From a checkpoint of a small image classifier.
Model: activation relu, depths [5, 5, 5].
Training: nadamw at rate 0.002, batches of 64, held-out accuracy 73%.
Rows from block 11 of a small image classifier, named by matrix and row number. Rows with one number belong to one channel. Each number is 128 + 24 x the weight over its row's rms, rounded and kept within 0 to 255. All counts start at 0.
After each channel's rows are labels from the 100 images, of 14976, where the channel reaches its highest value: "responds to" is what is common among them. Only what is clearly more common there than usual is listed. The data: Sentinel-2 satellite tiles (TerraMesh). In brackets: how many of the 100.
# convs0: first 3x3 conv (model.blocks.11.convs.0.weight, 256x256x3x3, each kernel summed), inputs 40-59
# convs1: second 3x3 conv (model.blocks.11.convs.1.weight, 256x256x3x3, transposed, each kernel summed), outputs 40-59

convs0.230 [111 150 104 168 154 180 125 162 113 124 127 144 129 132 114 142 132 137 118 144]
convs1.230 [145  98 145 172 125 133 143 143 138 147 113 149 134 125 163 132 143 151 157 146]
responds to: trees (100); main land cover: trees (93); clouds (88)

convs0.101 [139 148 140 172  98 129 144 176 154 150 137 113 132 137 166 140 154 139 155 139]
convs1.101 [ 97 139 146 150 158 146 110 166 144 150 169 109 147 128 134 145 146 139 148 151]
responds to: trees (95); clouds (94); main land cover: trees (84)

convs0.63 [159 156 127 171  88 123 154 110 131 161 139 129 144 147 152 128 154 128 129 123]
convs1.63 [127 123 130 149 110 148 131 154 145 171 150 121 145 149 127 140 150 153 160 140]
responds to: clouds (75); water (69); main land cover: water (46); main land cover: clouds (33)

convs0.65 [151 138 128 140 153 163 140 107 165 149 155 155 140 137 142 109 115 127 151 117]
convs1.65 [129 109 116 137 145 182 159  86 133 140 157 153 155 183 157 106 119 172 132 138]
responds to: snow or ice (58); clouds (41)

convs0.53 [107 148  91 145 155 173 125 122 106 108 128 137 129 128 116 130 127 112 118 133]
convs1.53 [126 103 139 146 116 125 138 157 141 175 126 160 148 136 136 125 137 158 154 131]
responds to: trees (98); main land cover: trees (92)

convs0.164 [146 158 124 108 149 148 113 143 145 148 180 165 149 146 160 133 140 150 150 123]
convs1.164 [144 121 147 148 154 162 161 115 152 130 181 178 158 181 146 109 117 169 145 153]
responds to: clouds (61)

convs0.110 [103 137  81 159 150 152 120 127 107 121 132 125  98 128 146 107 111 107  98 117]
convs1.110 [135  95 143 145 111 143 131 148 149 169 121 142 150 132 119 119 149 152 163 148]
responds to: trees (98); main land cover: trees (97)

convs0.56 [110 152 130 162 166 175 110 149 128 117 142 145 140 127 109 155 127 146 134 160]
convs1.56 [161 135 141 169 127 123 154 140 131 179 158 160 147 153 135 113 135 153 156 114]
responds to: trees (97); main land cover: trees (73); clouds (62)

convs0.79 [146 155 166 107 140 149 142 132 132 126 135 117 129 133  97 136 106 118 138 125]
convs1.79 [148 136 174 141 161 128 134 173 161 162 162 158 138 102 147 143 139 125 143 145]
responds to: snow or ice (51); main land cover: snow or ice (46)

convs0.18 [ 98 174 118 161 145 186 125 154 105 120 135 138 143 124 119 138 134 138 110 155]
convs1.18 [131 142 140  69 145  90 143 117 142 118  98 117 118 136 126 120 177 129 151 135]
responds to: built area (98); main land cover: built area (83); crops (79); water (71)

convs0.25 [ 98 161  85 179 149 142 117 165 109 132 137 120 116 122 122 114 124 130 117 145]
convs1.25 [130  99 141 156 117 140 124 144 142 161 106 137 132 128 121 124 144 147 157 157]
responds to: trees (100); clouds (92); main land cover: trees (89)

convs0.236 [120 122  98 175 138 176 127 154 117 127 127 136 103 139 122 117 122 113 112 138]
convs1.236 [128 106 133 156 133 130 142 145 137 144 132 151 146 115 151 124 148 161 151 154]
responds to: trees (99); main land cover: trees (90); clouds (81)

convs0.57 [152 124 145 116 157 130 126 122 146 150 173 154 132 149 175 154 133 150 165 122]
convs1.57 [123 127 149 141 157 163 155  97 151 129 156 158 153 145 142 101 127 164 147 159]
responds to: clouds (71)

convs0.219 [146 159 133 113 144 160 107 148 153 143 162 152 127 138 163 134 176 175 142 152]
convs1.219 [159 116 126 140 144 169 154 118 138 150 187 185 161 191 149 116 133 159 133 142]
responds to: snow or ice (67); bare ground (52)

convs0.0 [157 183 127 152  99 108 140 124 143 151 131 143 134 148 163 117 149 133 136 123]
convs1.0 [124 115 142 149 107 150 131 151 153 163 153 135 156 146 125 143 153 161 166 145]
responds to: clouds (54); snow or ice (44)

convs0.220 [122 155 129 161 158 159 112 153 145 125 146 148 132 126 137 158 146 165 142 177]
convs1.220 [138 127 132 145 132 176 152 148 131 153 173 170 151 154 142 105 112 157 117 116]
responds to: snow or ice (76)

convs0.151 [135 170 110 137 132 111 136  91 132 128 123 137 133 143 155 126 140 113 116 104]
convs1.151 [131 109 158 158  99 137 129 144 154 152 159 142 155 145 132 153 153 161 157 156]
responds to: clouds (47); snow or ice (46); main land cover: water (33)

convs0.105 [135 145 160 131 148 132 135 105 166 143 182 112 138 108 132 160 154 142 159 123]
convs1.105 [ 86 162 143 146 189 144  95 146 155 142 178 157 152 164 148  97 145 152 146 138]
responds to: trees (94); clouds (89); main land cover: trees (53)

convs0.5 [150 164 113 147  95 107 139  83 127 146 135 138 137 137 160 127 157 123 114 113]
convs1.5 [136 113 133 152  95 147 133 154 147 160 154 139 150 157 134 142 152 156 161 147]
responds to: snow or ice (60); clouds (36)

convs0.189 [150 170 114 142  98 106 138  96 136 145 127 142 134 141 157 117 149 126 113 107]
convs1.189 [134 110 140 152  86 146 131 149 149 161 154 140 152 150 131 143 155 158 162 148]
responds to: snow or ice (57); clouds (35)

convs0.19 [140 118 123  65 161 102 154 132 143 134 139 161 139 157 109 111 102 158 155 134]
convs1.19 [123  85 132 140 166 134 144 135 177 130 127 152 150 136  94 117 131 124 152 134]
responds to: water (99); main land cover: water (97); flooded vegetation (27)

convs0.211 [135 155 157 124 154 149 131 155 130 126 133 124 130 133  95 144 107 127 139 141]
convs1.211 [150 140 182 130 152 137 137 173 158 169 160 163 144 105 146 135 129 127 147 142]
responds to: snow or ice (47); main land cover: snow or ice (39)

convs0.54 [149 132 156 168 137 150 142 136 153 159 170 100 119 108  92 157 116 148 151 126]
convs1.54 [ 65 158 140 144 182 157  91 132 140 133 187 156 147 147 135  95 124 155 136 123]
responds to: clouds (98); trees (98); main land cover: trees (67)

convs0.170 [142 143 131 131 160 154 128  99 136 146 167 160 170 136 159 134 134 126 143 130]
convs1.170 [138 107 128 142 145 169 160 111 149 136 167 158 149 192 148  98 119 162 136 133]
responds to: snow or ice (47); clouds (46)

convs0.208 [140 145 147  88 144 172 129 106 162 129 164 150 135 153 165 152 132 135 153  95]
convs1.208 [140 142 128 106 152 148 145 124 151 106 142 157 134 128 154 115 140 154 146 152]
responds to: bare ground (64); snow or ice (47); main land cover: rangeland (47); main land cover: bare ground (25)

convs0.51 [108 150  88 146 154 169 129 117 107 104 129 138 124 128 111 128 120 110 116 130]
convs1.51 [127  93 143 141 116 129 136 153 142 171 125 161 152 140 140 121 138 163 156 132]
responds to: trees (98); main land cover: trees (89)

convs0.124 [114 164 101 134 132 176 134 167 113 144 141 145 141 118 139 130 151 145 125 120]
convs1.124 [120 149 132  94 138 123 145 115 146 134 112 126 115 128 146  99 183 151 154 136]
responds to: built area (96); main land cover: built area (76); crops (73); water (72)

convs0.109 [ 91 175 108 165 132 195 124 159  93 126 140 146 146 119 139 136 143 138 102 145]
convs1.109 [123 148 136  60 147  87 129 115 143 123  98 109 100 127 129 118 180 146 151 137]
responds to: built area (98); main land cover: built area (87); water (68); crops (67)

convs0.161 [104 151  94 142 161 166 124 123 103 111 134 132 119 126 112 132 122 113 117 140]
convs1.161 [114  91 135 147 107 140 124 153 142 175 131 158 153 135 121 116 132 158 153 132]
responds to: trees (97); main land cover: trees (82)

convs0.23 [115 147 129 167 172 177 114 141 130 116 140 144 139 129 107 149 135 147 136 166]
convs1.23 [145 121 107 153 116 158 163 146 122 162 178 168 164 158 124 129 148 149 152 132]
responds to: snow or ice (54); main land cover: trees (49); clouds (38)

convs0.70 [153 165 141 124 130 125 129 157 149 166 167 153 144 131 152 150 150 165 160 134]
convs1.70 [110 124 156 140 171 149 126 108 144 142 179 165 168 150 143  82 151 170 141 148]
responds to: built area (77); crops (71); clouds (66); main land cover: built area (28)

convs0.196 [157 172 122 152  99 110 137 110 140 151 131 144 129 141 158 122 150 136 128 119]
convs1.196 [129 114 135 150 100 150 132 151 149 165 153 136 154 150 127 142 155 157 163 145]
responds to: snow or ice (53); clouds (45)

convs0.231 [147 124 139 126 153 146 124 106 148 161 175 124 127 100 121 153 141 150 153 114]
convs1.231 [ 84 146 140 151 177 164 106 124 155 136 168 171 156 173 135 103 136 167 141 133]
responds to: clouds (97); trees (91)

convs0.24 [122 148 126 160 172 168 125 158 127 118 143 142 127 135 106 154 122 145 136 161]
convs1.24 [138 156 141 133 157 173 177 134 141 198 139 128 130 148 130 137 123 139 161 135]
responds to: snow or ice (68); main land cover: snow or ice (55); main land cover: water (33)

convs0.104 [148 155 153 177 121 151 149 159 145 158 146  82 134 121 111 152 101 142 141 153]
convs1.104 [ 81 158 150 144 191 144  91 143 147 138 183 141 142 136 120 125 120 149 147 137]
responds to: trees (100); clouds (99); main land cover: trees (89)

convs0.34 [139 158 146 108 161 140 124  91 163 128 170 131 146 129 146 142 160 137 158 125]
convs1.34 [122 145 139 151 172 148 110 150 149 118 193 175 134 162 176 127 157 161 134 159]
responds to: clouds (71); main land cover: trees (45)

convs0.3 [141 146 153  78 154 118 125 135 152 143 173 142 130 144 145 144 140 175 163 139]
convs1.3 [130 132 154 123 182 139 147 110 166 143 163 169 154 153 142 105 120 162 163 147]
responds to: water (90); main land cover: water (58); clouds (34); flooded vegetation (29)

convs0.254 [146  81 137 128 114 139 149  92 138 132 124  98  94 132 122 107 140 107 121  84]
convs1.254 [149 173 112 148 129 130 139 145 136 213 111  98 125 118 112 129 186 115 146 144]
responds to: snow or ice (90); main land cover: snow or ice (84)

convs0.199 [160 157 155 102 120 115 164 112 138 150 139 117 124 155 140 120 117 139 147 155]
convs1.199 [140 135 170 134 167 135 142 139 158 157 152 150 152 113 134 136 137 146 175 156]
responds to: water (78); main land cover: water (53)

convs0.156 [134 170 147 158 163 189 134 135 156 132 146 140 142 117 126 126 134 128 149 131]
convs1.156 [153 114  98 143 138 163 162 130 139 161 155 147 146 193 148 112 157 144 129 135]
responds to: snow or ice (68); main land cover: snow or ice (34)

convs0.114 [131 197 141 131 143 144 127  91 156 119 159 142 131 132 154 153 159 133 149 128]
convs1.114 [136 141 136 150 154 150 134 161 154 123 183 158 133 143 158 133 160 158 151 166]
responds to: snow or ice (49)

convs0.169 [110 149 107 155 162 183 120 137 114 110 134 143 135 127 107 141 131 128 124 143]
convs1.169 [127  91 137 143 117 118 148 166 145 163 151 175 158 152 142 122 134 164 142 139]
responds to: trees (89); main land cover: trees (74)

convs0.83 [135 144 156 110 149 142 132 137 128 132 137 113 142 125 112 150 111 133 142 148]
convs1.83 [151 133 173 141 195 131 125 163 150 180 161 155 147 115 135 137 144 130 152 149]
responds to: snow or ice (56); main land cover: snow or ice (50)

convs0.187 [ 96 152  77 148 156 156 127 118 112 109 136 130 111 120 135 121 120 120 103 116]
convs1.187 [141  93 143 148 102 143 131 155 146 160 115 132 152 132 106 115 144 150 164 137]
responds to: trees (100); main land cover: trees (96)

convs0.194 [149  73 135 136 114 144 148  96 133 134 126  99  95 137 118 100 135 108 120  88]
convs1.194 [149 167 109 153 119 135 142 130 127 205 104  95 115 112 116 127 183 113 137 140]
responds to: snow or ice (87); main land cover: snow or ice (83)

convs0.186 [122 150 136 161 166 168 127 151 132 122 142 137 127 131 113 153 131 149 139 154]
convs1.186 [144 142 127 104 190 139 187 136 135 171 116 141 147 139 109 125 116 127 149 107]
responds to: snow or ice (56); main land cover: water (43); main land cover: snow or ice (43)

convs0.134 [107 146  87 157 154 154 120 134 102 116 126 139 104 130 129 133 130 107 104 133]
convs1.134 [153  83 142 153 108 147 139 143 150 184 128 165 148 150 137 126 143 157 159 139]
responds to: trees (98); main land cover: trees (96)

convs0.223 [137 169 135 130 143 126 119 100 142 125 143 138 127 127 156 158 161 126 140 138]
convs1.223 [148 131 141 147 122 137 131 165 147 127 174 164 150 159 149 146 161 139 140 178]
responds to: snow or ice (77)

convs0.221 [142 158 157 113 141 144 139 147 130 132 132 120 140 132 105 137 109 121 141 133]
convs1.221 [154 143 177 133 164 124 134 177 157 168 158 158 142 104 146 141 145 124 143 149]
responds to: snow or ice (56); main land cover: snow or ice (50)

convs0.58 [116 141  98 182 143 180 121 164 112 131 119 138 117 136 117 140 129 134 117 154]
convs1.58 [136 101 140 167 134 123 142 134 133 131 123 152 140 114 154 146 150 153 147 157]
responds to: trees (100); clouds (97); main land cover: trees (93)

convs0.201 [108 153 105 149 161 169 123 125 107 107 134 136 123 128 105 129 125 113 120 135]
convs1.201 [107  94 131 146 117 145 126 147 142 174 141 164 161 138 125 115 130 166 149 133]
responds to: trees (93); main land cover: trees (74)

convs0.15 [144 168 140 174 101 135 148 179 154 151 130 111 131 138 159 138 148 141 151 137]
convs1.15 [ 95 144 150 150 164 139 101 167 144 151 168 107 140 123 129 140 143 137 147 149]
responds to: trees (95); clouds (93); main land cover: trees (86)

convs0.238 [141 192 139 184 116 147 147 181 147 150 122  91 133 125 128 138 112 139 141 156]
convs1.238 [ 98 158 150 151 182 138  91 153 139 144 169 116 128 117 123 134 129 137 145 147]
responds to: trees (99); clouds (96); main land cover: trees (95)

convs0.39 [152 156 147 120 141 118 118 155 144 165 174 154 147 133 152 152 142 168 157 121]
convs1.39 [112 113 153 140 170 158 133 103 147 134 167 164 157 146 150  87 144 168 145 156]
responds to: trees (88); clouds (77); built area (76); crops (66)

convs0.96 [135 124 143  74 164 100 149 124 155 124 147 157 138 152 108 115  92 148 148 122]
convs1.96 [126  90 128 132 168 135 153 134 170 126 116 150 148 136  94 115 136 119 149 139]
responds to: water (99); main land cover: water (97); flooded vegetation (29)