python train.py --avg_pool_shortcut=true --steps=18200 --batch_size=64
Rows from block 11 of a small image classifier, named by matrix and row number. Rows with one number belong to one channel. Each number is 500 + 50 x the weight over its row's rms, rounded and kept within 0 to 999. All counts start at 0. Numbers have three digits each. After the name is the row's rms in percent of the matrix's.
Before each channel's rows are labels from the 100 images, of 14976, where the channel reaches its highest value: "responds to" is what is common among them. Only what is clearly more common there than usual is listed. The data: Sentinel-2 satellite tiles (TerraMesh).
# convs0: first 3x3 conv (model.blocks.11.convs.0.weight, 256x256x3x3, each kernel summed), inputs 240-255
# convs1: second 3x3 conv (model.blocks.11.convs.1.weight, 256x256x3x3, transposed, each kernel summed), outputs 240-255

responds to: snow or ice; main land cover: snow or ice; main land cover: water
convs0.43 084:478514583577508533469553500538442477460511468549
convs1.43 067:548597562474532482512535516475562578499562471559

responds to: trees; clouds; main land cover: trees
convs0.130 080:539571550524544451512510487466585489512592491566
convs1.130 127:505531539542589531554526532548412518527421564423

responds to: built area; crops; clouds; main land cover: built area
convs0.152 099:490596506441568528557459492588513545568559501560
convs1.152 124:511571542526576537531496566580438529580497565440

responds to: main land cover: trees
convs0.159 091:442534600558497518472555451554436473474517446563
convs1.159 066:596522514476564502517533516443482585485617488544

responds to: clouds; trees; main land cover: clouds
convs0.20 093:552605584486536503553463443587569562595580491565
convs1.20 119:486613578534515469469480576569431482567456511472

responds to: clouds; trees
convs0.231 101:562605581475542492561442411597572553591576489567
convs1.231 127:532627607539540481441481571569466491577448501479

responds to: clouds
convs0.173 092:561626604491537509572465444573545537580561477558
convs1.173 118:544595583522544494488487580568448509579431536450

responds to: crops; main land cover: crops
convs0.38 104:472564590445506501498537513555498509521526458519
convs1.38 111:537447509528565520534497557509528545534505544510

responds to: clouds
convs0.93 086:490599580477558462537485466511544500565546528562
convs1.93 123:491568551535574509520491562563422515564459565429

responds to: water; main land cover: water
convs0.111 087:545528492506516486491419529494544531524523535489
convs1.111 129:487422564481478513526452537506478548477436538474

responds to: built area; crops; main land cover: built area; water
convs0.90 114:448525603578484494466475509591473549523527491540
convs1.90 114:546502455379566547596465528538480458515518514495

responds to: bare ground; main land cover: bare ground
convs0.242 086:494498547638482446491535487539534558544562499557
convs1.242 115:584524532559595540527556476489491528470511532507

responds to: snow or ice; main land cover: snow or ice
convs0.76 114:539481397431487514540540494504525408512518504509
convs1.76 098:495536470451535553539548488499486491505560513549

responds to: bare ground; snow or ice; main land cover: rangeland; main land cover: bare ground
convs0.208 099:535542505625519448519561453467582497531582507544
convs1.208 138:543521532561591511492558486526426501511460551476

responds to: trees; main land cover: trees
convs0.71 114:416553541537419512465559452540516464499553473570
convs1.71 111:550484546478578523521481499372548522450533528525

responds to: trees; main land cover: trees; clouds
convs0.182 089:461508607548507509473569462531445527466508459550
convs1.182 060:544573534432542505583530525455437613481621472606

responds to: main land cover: snow or ice
convs0.41 093:549554582537509505498471496495439492525476459539
convs1.41 119:457467482492558544571560539416515575386513554484

responds to: clouds; snow or ice; main land cover: water
convs0.131 097:520513548449517573580597517535467481536524476409
convs1.131 114:543531545452571480461545557524553551550534490553

responds to: water; main land cover: water
convs0.132 094:549566457491509513538453603450497430472517504506
convs1.132 170:469469519491580569555490534487496569447533549501

responds to: trees; main land cover: trees; clouds
convs0.174 152:561509489519537442477412559526570564537540547525
convs1.174 126:451546498469540515468436429447484520444591534549

responds to: built area; main land cover: built area; crops; water
convs0.133 097:442469559578498484469465508601450556506552489585
convs1.133 115:541492492372571549594459510547486467499538536517

responds to: clouds; main land cover: clouds
convs0.247 084:547471519411537570564570537546535519551531513456
convs1.247 117:535537534432571489470547544525563552543555469556

responds to: clouds
convs0.165 090:560563558525541505520566489456540514456533472531
convs1.165 109:536530526550555507501526556550384540503469546416

responds to: clouds
convs0.60 091:519562500545492488499472526469512522497519471509
convs1.60 132:487518530520593575540525537479514550441532538515

responds to: trees; clouds; main land cover: trees
convs0.207 114:581581533457547478528412525574582547599510510525
convs1.207 131:520618498472552507434370545564496535565543499559

responds to: water; flooded vegetation
convs0.116 099:446508593562519527475554453555452524470515463565
convs1.116 053:525507470537489436590510487426437490376532493536

responds to: clouds
convs0.64 099:541565429521530530505540506468576533483546478543
convs1.64 135:510527525544583529510523539522405523463460551430

responds to: water; clouds; main land cover: water
convs0.108 089:460520609578535538468533505588446560501523519529
convs1.108 074:525533560463505487512513523496517600512545541520

responds to: clouds
convs0.57 105:556600592615560513551467500533551511567559528588
convs1.57 132:563543560555572522530513575588411521577399555383

responds to: water; main land cover: water; clouds
convs0.86 095:516508594560534534485502504550458536483552500546
convs1.86 096:493532561486510471516485520545467584523567500500

responds to: main land cover: trees; clouds; main land cover: water
convs0.177 121:543517483529540444472418543520551552531518552513
convs1.177 104:457507529472500498529484446421490471370608531544

responds to: water; main land cover: water; clouds
convs0.155 098:443581641540463487468549540572487485560501471545
convs1.155 120:549434593502547536449467597478568570453537475517

responds to: built area; trees; water; crops
convs0.147 095:487477532532538541522402533590471581550599475553
convs1.147 142:514467494392534552592443489569382475500566506521

responds to: water; main land cover: water; clouds
convs0.209 107:438547599541450523474550511563481467523511488528
convs1.209 114:561473573448551570485463561443553565450589471543

responds to: snow or ice; main land cover: water
convs0.214 089:457511600563499547474551479545440507466519504562
convs1.214 060:563598470393549505471518551538483549529560436526

responds to: snow or ice; main land cover: snow or ice
convs0.172 117:536487398421488510539532491512549415519514500509
convs1.172 100:496540465460533552537553491520479480520548514539

responds to: bare ground; main land cover: bare ground
convs0.97 097:440533564582439537486565466548483451490539487569
convs1.97 081:598519508485592505505536463424541509465561488527

responds to: snow or ice; main land cover: snow or ice
convs0.35 133:499453431466482565531566517502433420463520494416
convs1.35 127:518540468417562498504528491404502536395585511586

responds to: clouds; trees
convs0.243 105:565610547502554501568438459564567548584563504570
convs1.243 139:541575583542580525509470580577445518575440560448

responds to: clouds; main land cover: clouds
convs0.10 101:407593590563545516546458396571493481593463508533
convs1.10 129:492631510540540493491513569589527514598467535448

responds to: snow or ice; clouds
convs0.5 096:515510537463515573574609509527457499525521467423
convs1.5 113:544522544468566474460550548517552551547533496552

responds to: snow or ice
convs0.66 095:503527543503508570576635487502447475509532463504
convs1.66 113:553508534518562462471564538509544543541520528539

responds to: snow or ice; main land cover: snow or ice
convs0.158 108:537572541534492506508516511457426471502474468524
convs1.158 117:502503486534556528570561515419504558363510516513

responds to: trees; main land cover: trees
convs0.222 128:430551557542408519484546472507504432467553450562
convs1.222 130:527533539480597523554487476402542511449550550543

responds to: clouds; trees; main land cover: trees
convs0.54 106:568582525484535475532413508579593564601533520554
convs1.54 131:517628496508549497417380532561493524561550492563

responds to: bare ground; snow or ice; main land cover: bare ground
convs0.49 089:490541569593518507482547476520440493485504495536
convs1.49 076:525507474551546491601601458434444498382509547517

responds to: water; main land cover: water; clouds
convs0.198 097:523562507534560496499505512477566560498562552548
convs1.198 116:489507527544535475553512528555357534541401580378

responds to: clouds; snow or ice
convs0.0 086:525497562463534570567579515526490477531534471416
convs1.0 113:538529554434579488466534560527546563548532489549

responds to: clouds
convs0.164 085:612581606551556493538526454483567526516591495599
convs1.164 112:591543524559576501507543564592421515561436538409

responds to: bare ground; snow or ice; main land cover: rangeland; main land cover: bare ground
convs0.246 121:532532459642513423497535483444581511491562508571
convs1.246 161:545515525555618565526549471481493523459521542526

responds to: snow or ice; bare ground
convs0.219 081:491533498515572539544582464526542529517532509518
convs1.219 104:513565477520523472493542526558438548555502546462

responds to: bare ground; main land cover: bare ground
convs0.88 094:449506587593520521467559469562440555491507471539
convs1.88 062:557522528464536541483542454493497598450618508560

responds to: clouds; main land cover: water
convs0.8 096:451516618565516493476556485533458570477501482504
convs1.8 074:510564604537536467406557527449516563439556531486

responds to: trees; main land cover: trees; clouds
convs0.77 106:446508538553454530453551465546533473499554451573
convs1.77 120:547502553462571530535463471355509493383606526563

responds to: built area; main land cover: built area; crops; water
convs0.149 108:460472563599482500476460509585446558504550497561
convs1.149 123:554499467412568541606458503557430424528531523498

responds to: clouds; main land cover: trees; main land cover: water
convs0.154 100:453509605555520518472550472550441520479507464549
convs1.154 042:543515518425509522505556515444472566442587511585

responds to: water; main land cover: water; clouds
convs0.157 094:448518601568521540459551467574448512506503452534
convs1.157 057:538509626465518470485534505456494601447620487549

responds to: snow or ice; main land cover: trees; clouds
convs0.248 091:457506608570529517472563472542444519471498468535
convs1.248 053:520588473524550480508603425480480548484565478560

responds to: clouds
convs0.142 094:616596526547541459542512407452600528521573534556
convs1.142 118:627551540566586475501559532583456512564414519406

responds to: snow or ice; main land cover: snow or ice
convs0.191 110:529477397431485519534535506496515403505524504521
convs1.191 101:482538458448534552547546483483486487479566513553

responds to: clouds; snow or ice; main land cover: water
convs0.151 118:465471575521492547529586521490457479461520465427
convs1.151 125:526500565449578483473517552462556565494533502560

responds to: clouds; main land cover: trees
convs0.117 085:525448470453530569539570523498524499492569507496
convs1.117 113:524522554459579497454542520520558588534551468540

responds to: trees; main land cover: trees
convs0.134 107:418505501552419540490564456549516463476549471602
convs1.134 125:543519546463578508545456484346516531411571536523

responds to: snow or ice; clouds
convs0.189 099:501504561472512568567600510528467472524522461402
convs1.189 115:539521552452573479466541557516548556546534498553

responds to: clouds; main land cover: clouds
convs0.112 099:385587627563554508536472416574517517592525513551
convs1.112 123:483632497563554482508544553581474507597456551432

responds to: water; clouds; main land cover: water
convs0.139 088:477509600548545544469542495566470564490556481558
convs1.139 090:496536571497505471488516527510464583498552495507

responds to: bare ground; snow or ice; main land cover: bare ground
convs0.180 103:526558470537542461547562444394581471458555509532
convs1.180 128:539506532550581490517530503518415543481436585453

responds to: snow or ice; main land cover: snow or ice; main land cover: water
convs0.181 089:497489567534512548485556510542439471447507488547
convs1.181 069:497572473413492497509532502538493518493534458480

responds to: water; main land cover: water
convs0.167 100:459524599573509514471549465550450504482511468550
convs1.167 047:590535512479565527481552516502534543474597504554

responds to: trees; clouds; main land cover: trees
convs0.105 089:569534522479536495527476508556602542570596516598
convs1.105 117:513611583522571495427509532540505513547547472550

responds to: built area; trees; main land cover: built area; water
convs0.84 099:463457528581491522496436519590449567505553508561
convs1.84 121:557505471395575549609462497536418438515536503500

responds to: trees; main land cover: trees
convs0.188 115:445521522624424512467562462537513429481567480596
convs1.188 153:564514517514597551522517473374524520436560521546

responds to: clouds
convs0.2 086:587593511501568495539545486459567535500567496560
convs1.2 114:540538526547561504503507555585395527566429541388

responds to: main land cover: trees; clouds
convs0.244 125:529502494502532440478432547511546546527518550536
convs1.244 112:469495518499516502541482420414492481369620532554

responds to: water; clouds; main land cover: water
convs0.17 082:460519666551506496473579505543446511488488481529
convs1.17 087:535513583446547458472515597462570569454549471504

responds to: built area; crops; main land cover: built area; water
convs0.150 110:453525588572475495476460520579467544522552510555
convs1.150 113:560504454411561544607466516546454447539513509491

responds to: snow or ice; main land cover: snow or ice
convs0.153 108:536588506479506516507473510477453468506476462521
convs1.153 158:446488506492565551560536523476497593407483541465

responds to: clouds; water; main land cover: water; main land cover: clouds
convs0.63 090:538492526416532575585590538539497523547532503438
convs1.63 116:545539532446570489465544544527559549547547473556

responds to: clouds; main land cover: trees
convs0.34 081:535536560534533447529581469459570550501594515578
convs1.34 109:491575507562536480443556459537471524544489494509

responds to: trees; main land cover: trees
convs0.169 104:433520575568452520476556445549477463495540458574
convs1.169 095:582499514460585534491530494407505568440610512546

responds to: snow or ice; clouds
convs0.196 093:523508539460536571573588500537478473538522467404
convs1.196 113:538530549444574483465542559526549558549538496553

responds to: clouds; snow or ice; main land cover: water
convs0.59 093:457520597557527509471561481561452542504501469521
convs1.59 077:521511596420520522404567553480526576480618435558

responds to: built area; main land cover: built area; crops; water
convs0.127 120:452519601572485501472457492592455545520531486536
convs1.127 118:558492443394561544597479522542469455534520507498

responds to: snow or ice; main land cover: snow or ice
convs0.40 108:536488392429493518536533499509542413522529504518
convs1.40 099:487534472461535556534549494513481489515551520546

responds to: trees; clouds
convs0.141 085:575583584495537505540505456565590517582588516577
convs1.141 113:535618611533566482425517553552494520563499486514

responds to: snow or ice; main land cover: snow or ice
convs0.102 075:492611584551509469548487490497485448525576610561
convs1.102 104:576616523540561479501565539553489538558483534463

responds to: clouds
convs0.250 087:527555582523521461527560470486575543520591526569
convs1.250 111:485575519556526460429535485550462525557492493511

responds to: clouds; snow or ice; main land cover: clouds
convs0.249 101:613595533578529484568447380524545519553563502598
convs1.249 128:649581558578562462492551580607499502602402512393

responds to: bare ground; main land cover: bare ground
convs0.224 081:503518549695471471488550492530537533489580515554
convs1.224 109:550542523568611545510574489541502511530546530547

responds to: trees; clouds; main land cover: trees
convs0.89 103:563565494534514472519399555542581552561511521507
convs1.89 124:530599478442569526448380515554519562550576505584

responds to: clouds
convs0.193 101:391584582557562517536465454552518480570535522562
convs1.193 114:473610484550548474515528567587469518585451549409

responds to: water; main land cover: water
convs0.227 098:530508474485568532556521483439498480440488531579
convs1.227 107:536484530532544486540492520548474595453492547476

responds to: snow or ice; main land cover: snow or ice; main land cover: water
convs0.225 097:486501555532502541480547508541443474449515492555
convs1.225 086:510592475378491495501521523527461525509520460500

responds to: bare ground; snow or ice; main land cover: bare ground
convs0.210 108:540542464619534431528569432452579506505585524554
convs1.210 138:556519528565592506491557480538421501523459548480

responds to: snow or ice
convs0.220 099:479519563536548557488576466540438509463500469515
convs1.220 086:473557502470477437536517501532496532551536448510

responds to: clouds; main land cover: water
convs0.68 085:521561525528565494511501496462549571511528547543
convs1.68 115:474534521543524461527514553554374550549389567393

responds to: bare ground; main land cover: bare ground; main land cover: water
convs0.144 101:460519581567512512467540466554446502493504454545
convs1.144 052:589503473472577534487540509503518562473569464556

responds to: water; main land cover: water; flooded vegetation
convs0.255 094:531524493511517497487431534482526530523499536472
convs1.255 132:490419571496479520532464547517471553495425534465

responds to: snow or ice; main land cover: snow or ice
convs0.156 077:567588588531511521545539447523462505516549558557
convs1.156 094:606586485545546494489615506547502524562539490514

responds to: trees; main land cover: trees
convs0.51 112:438520509562425523486556434542504440487563470595
convs1.51 123:584461540453589539501502502381522561440570508524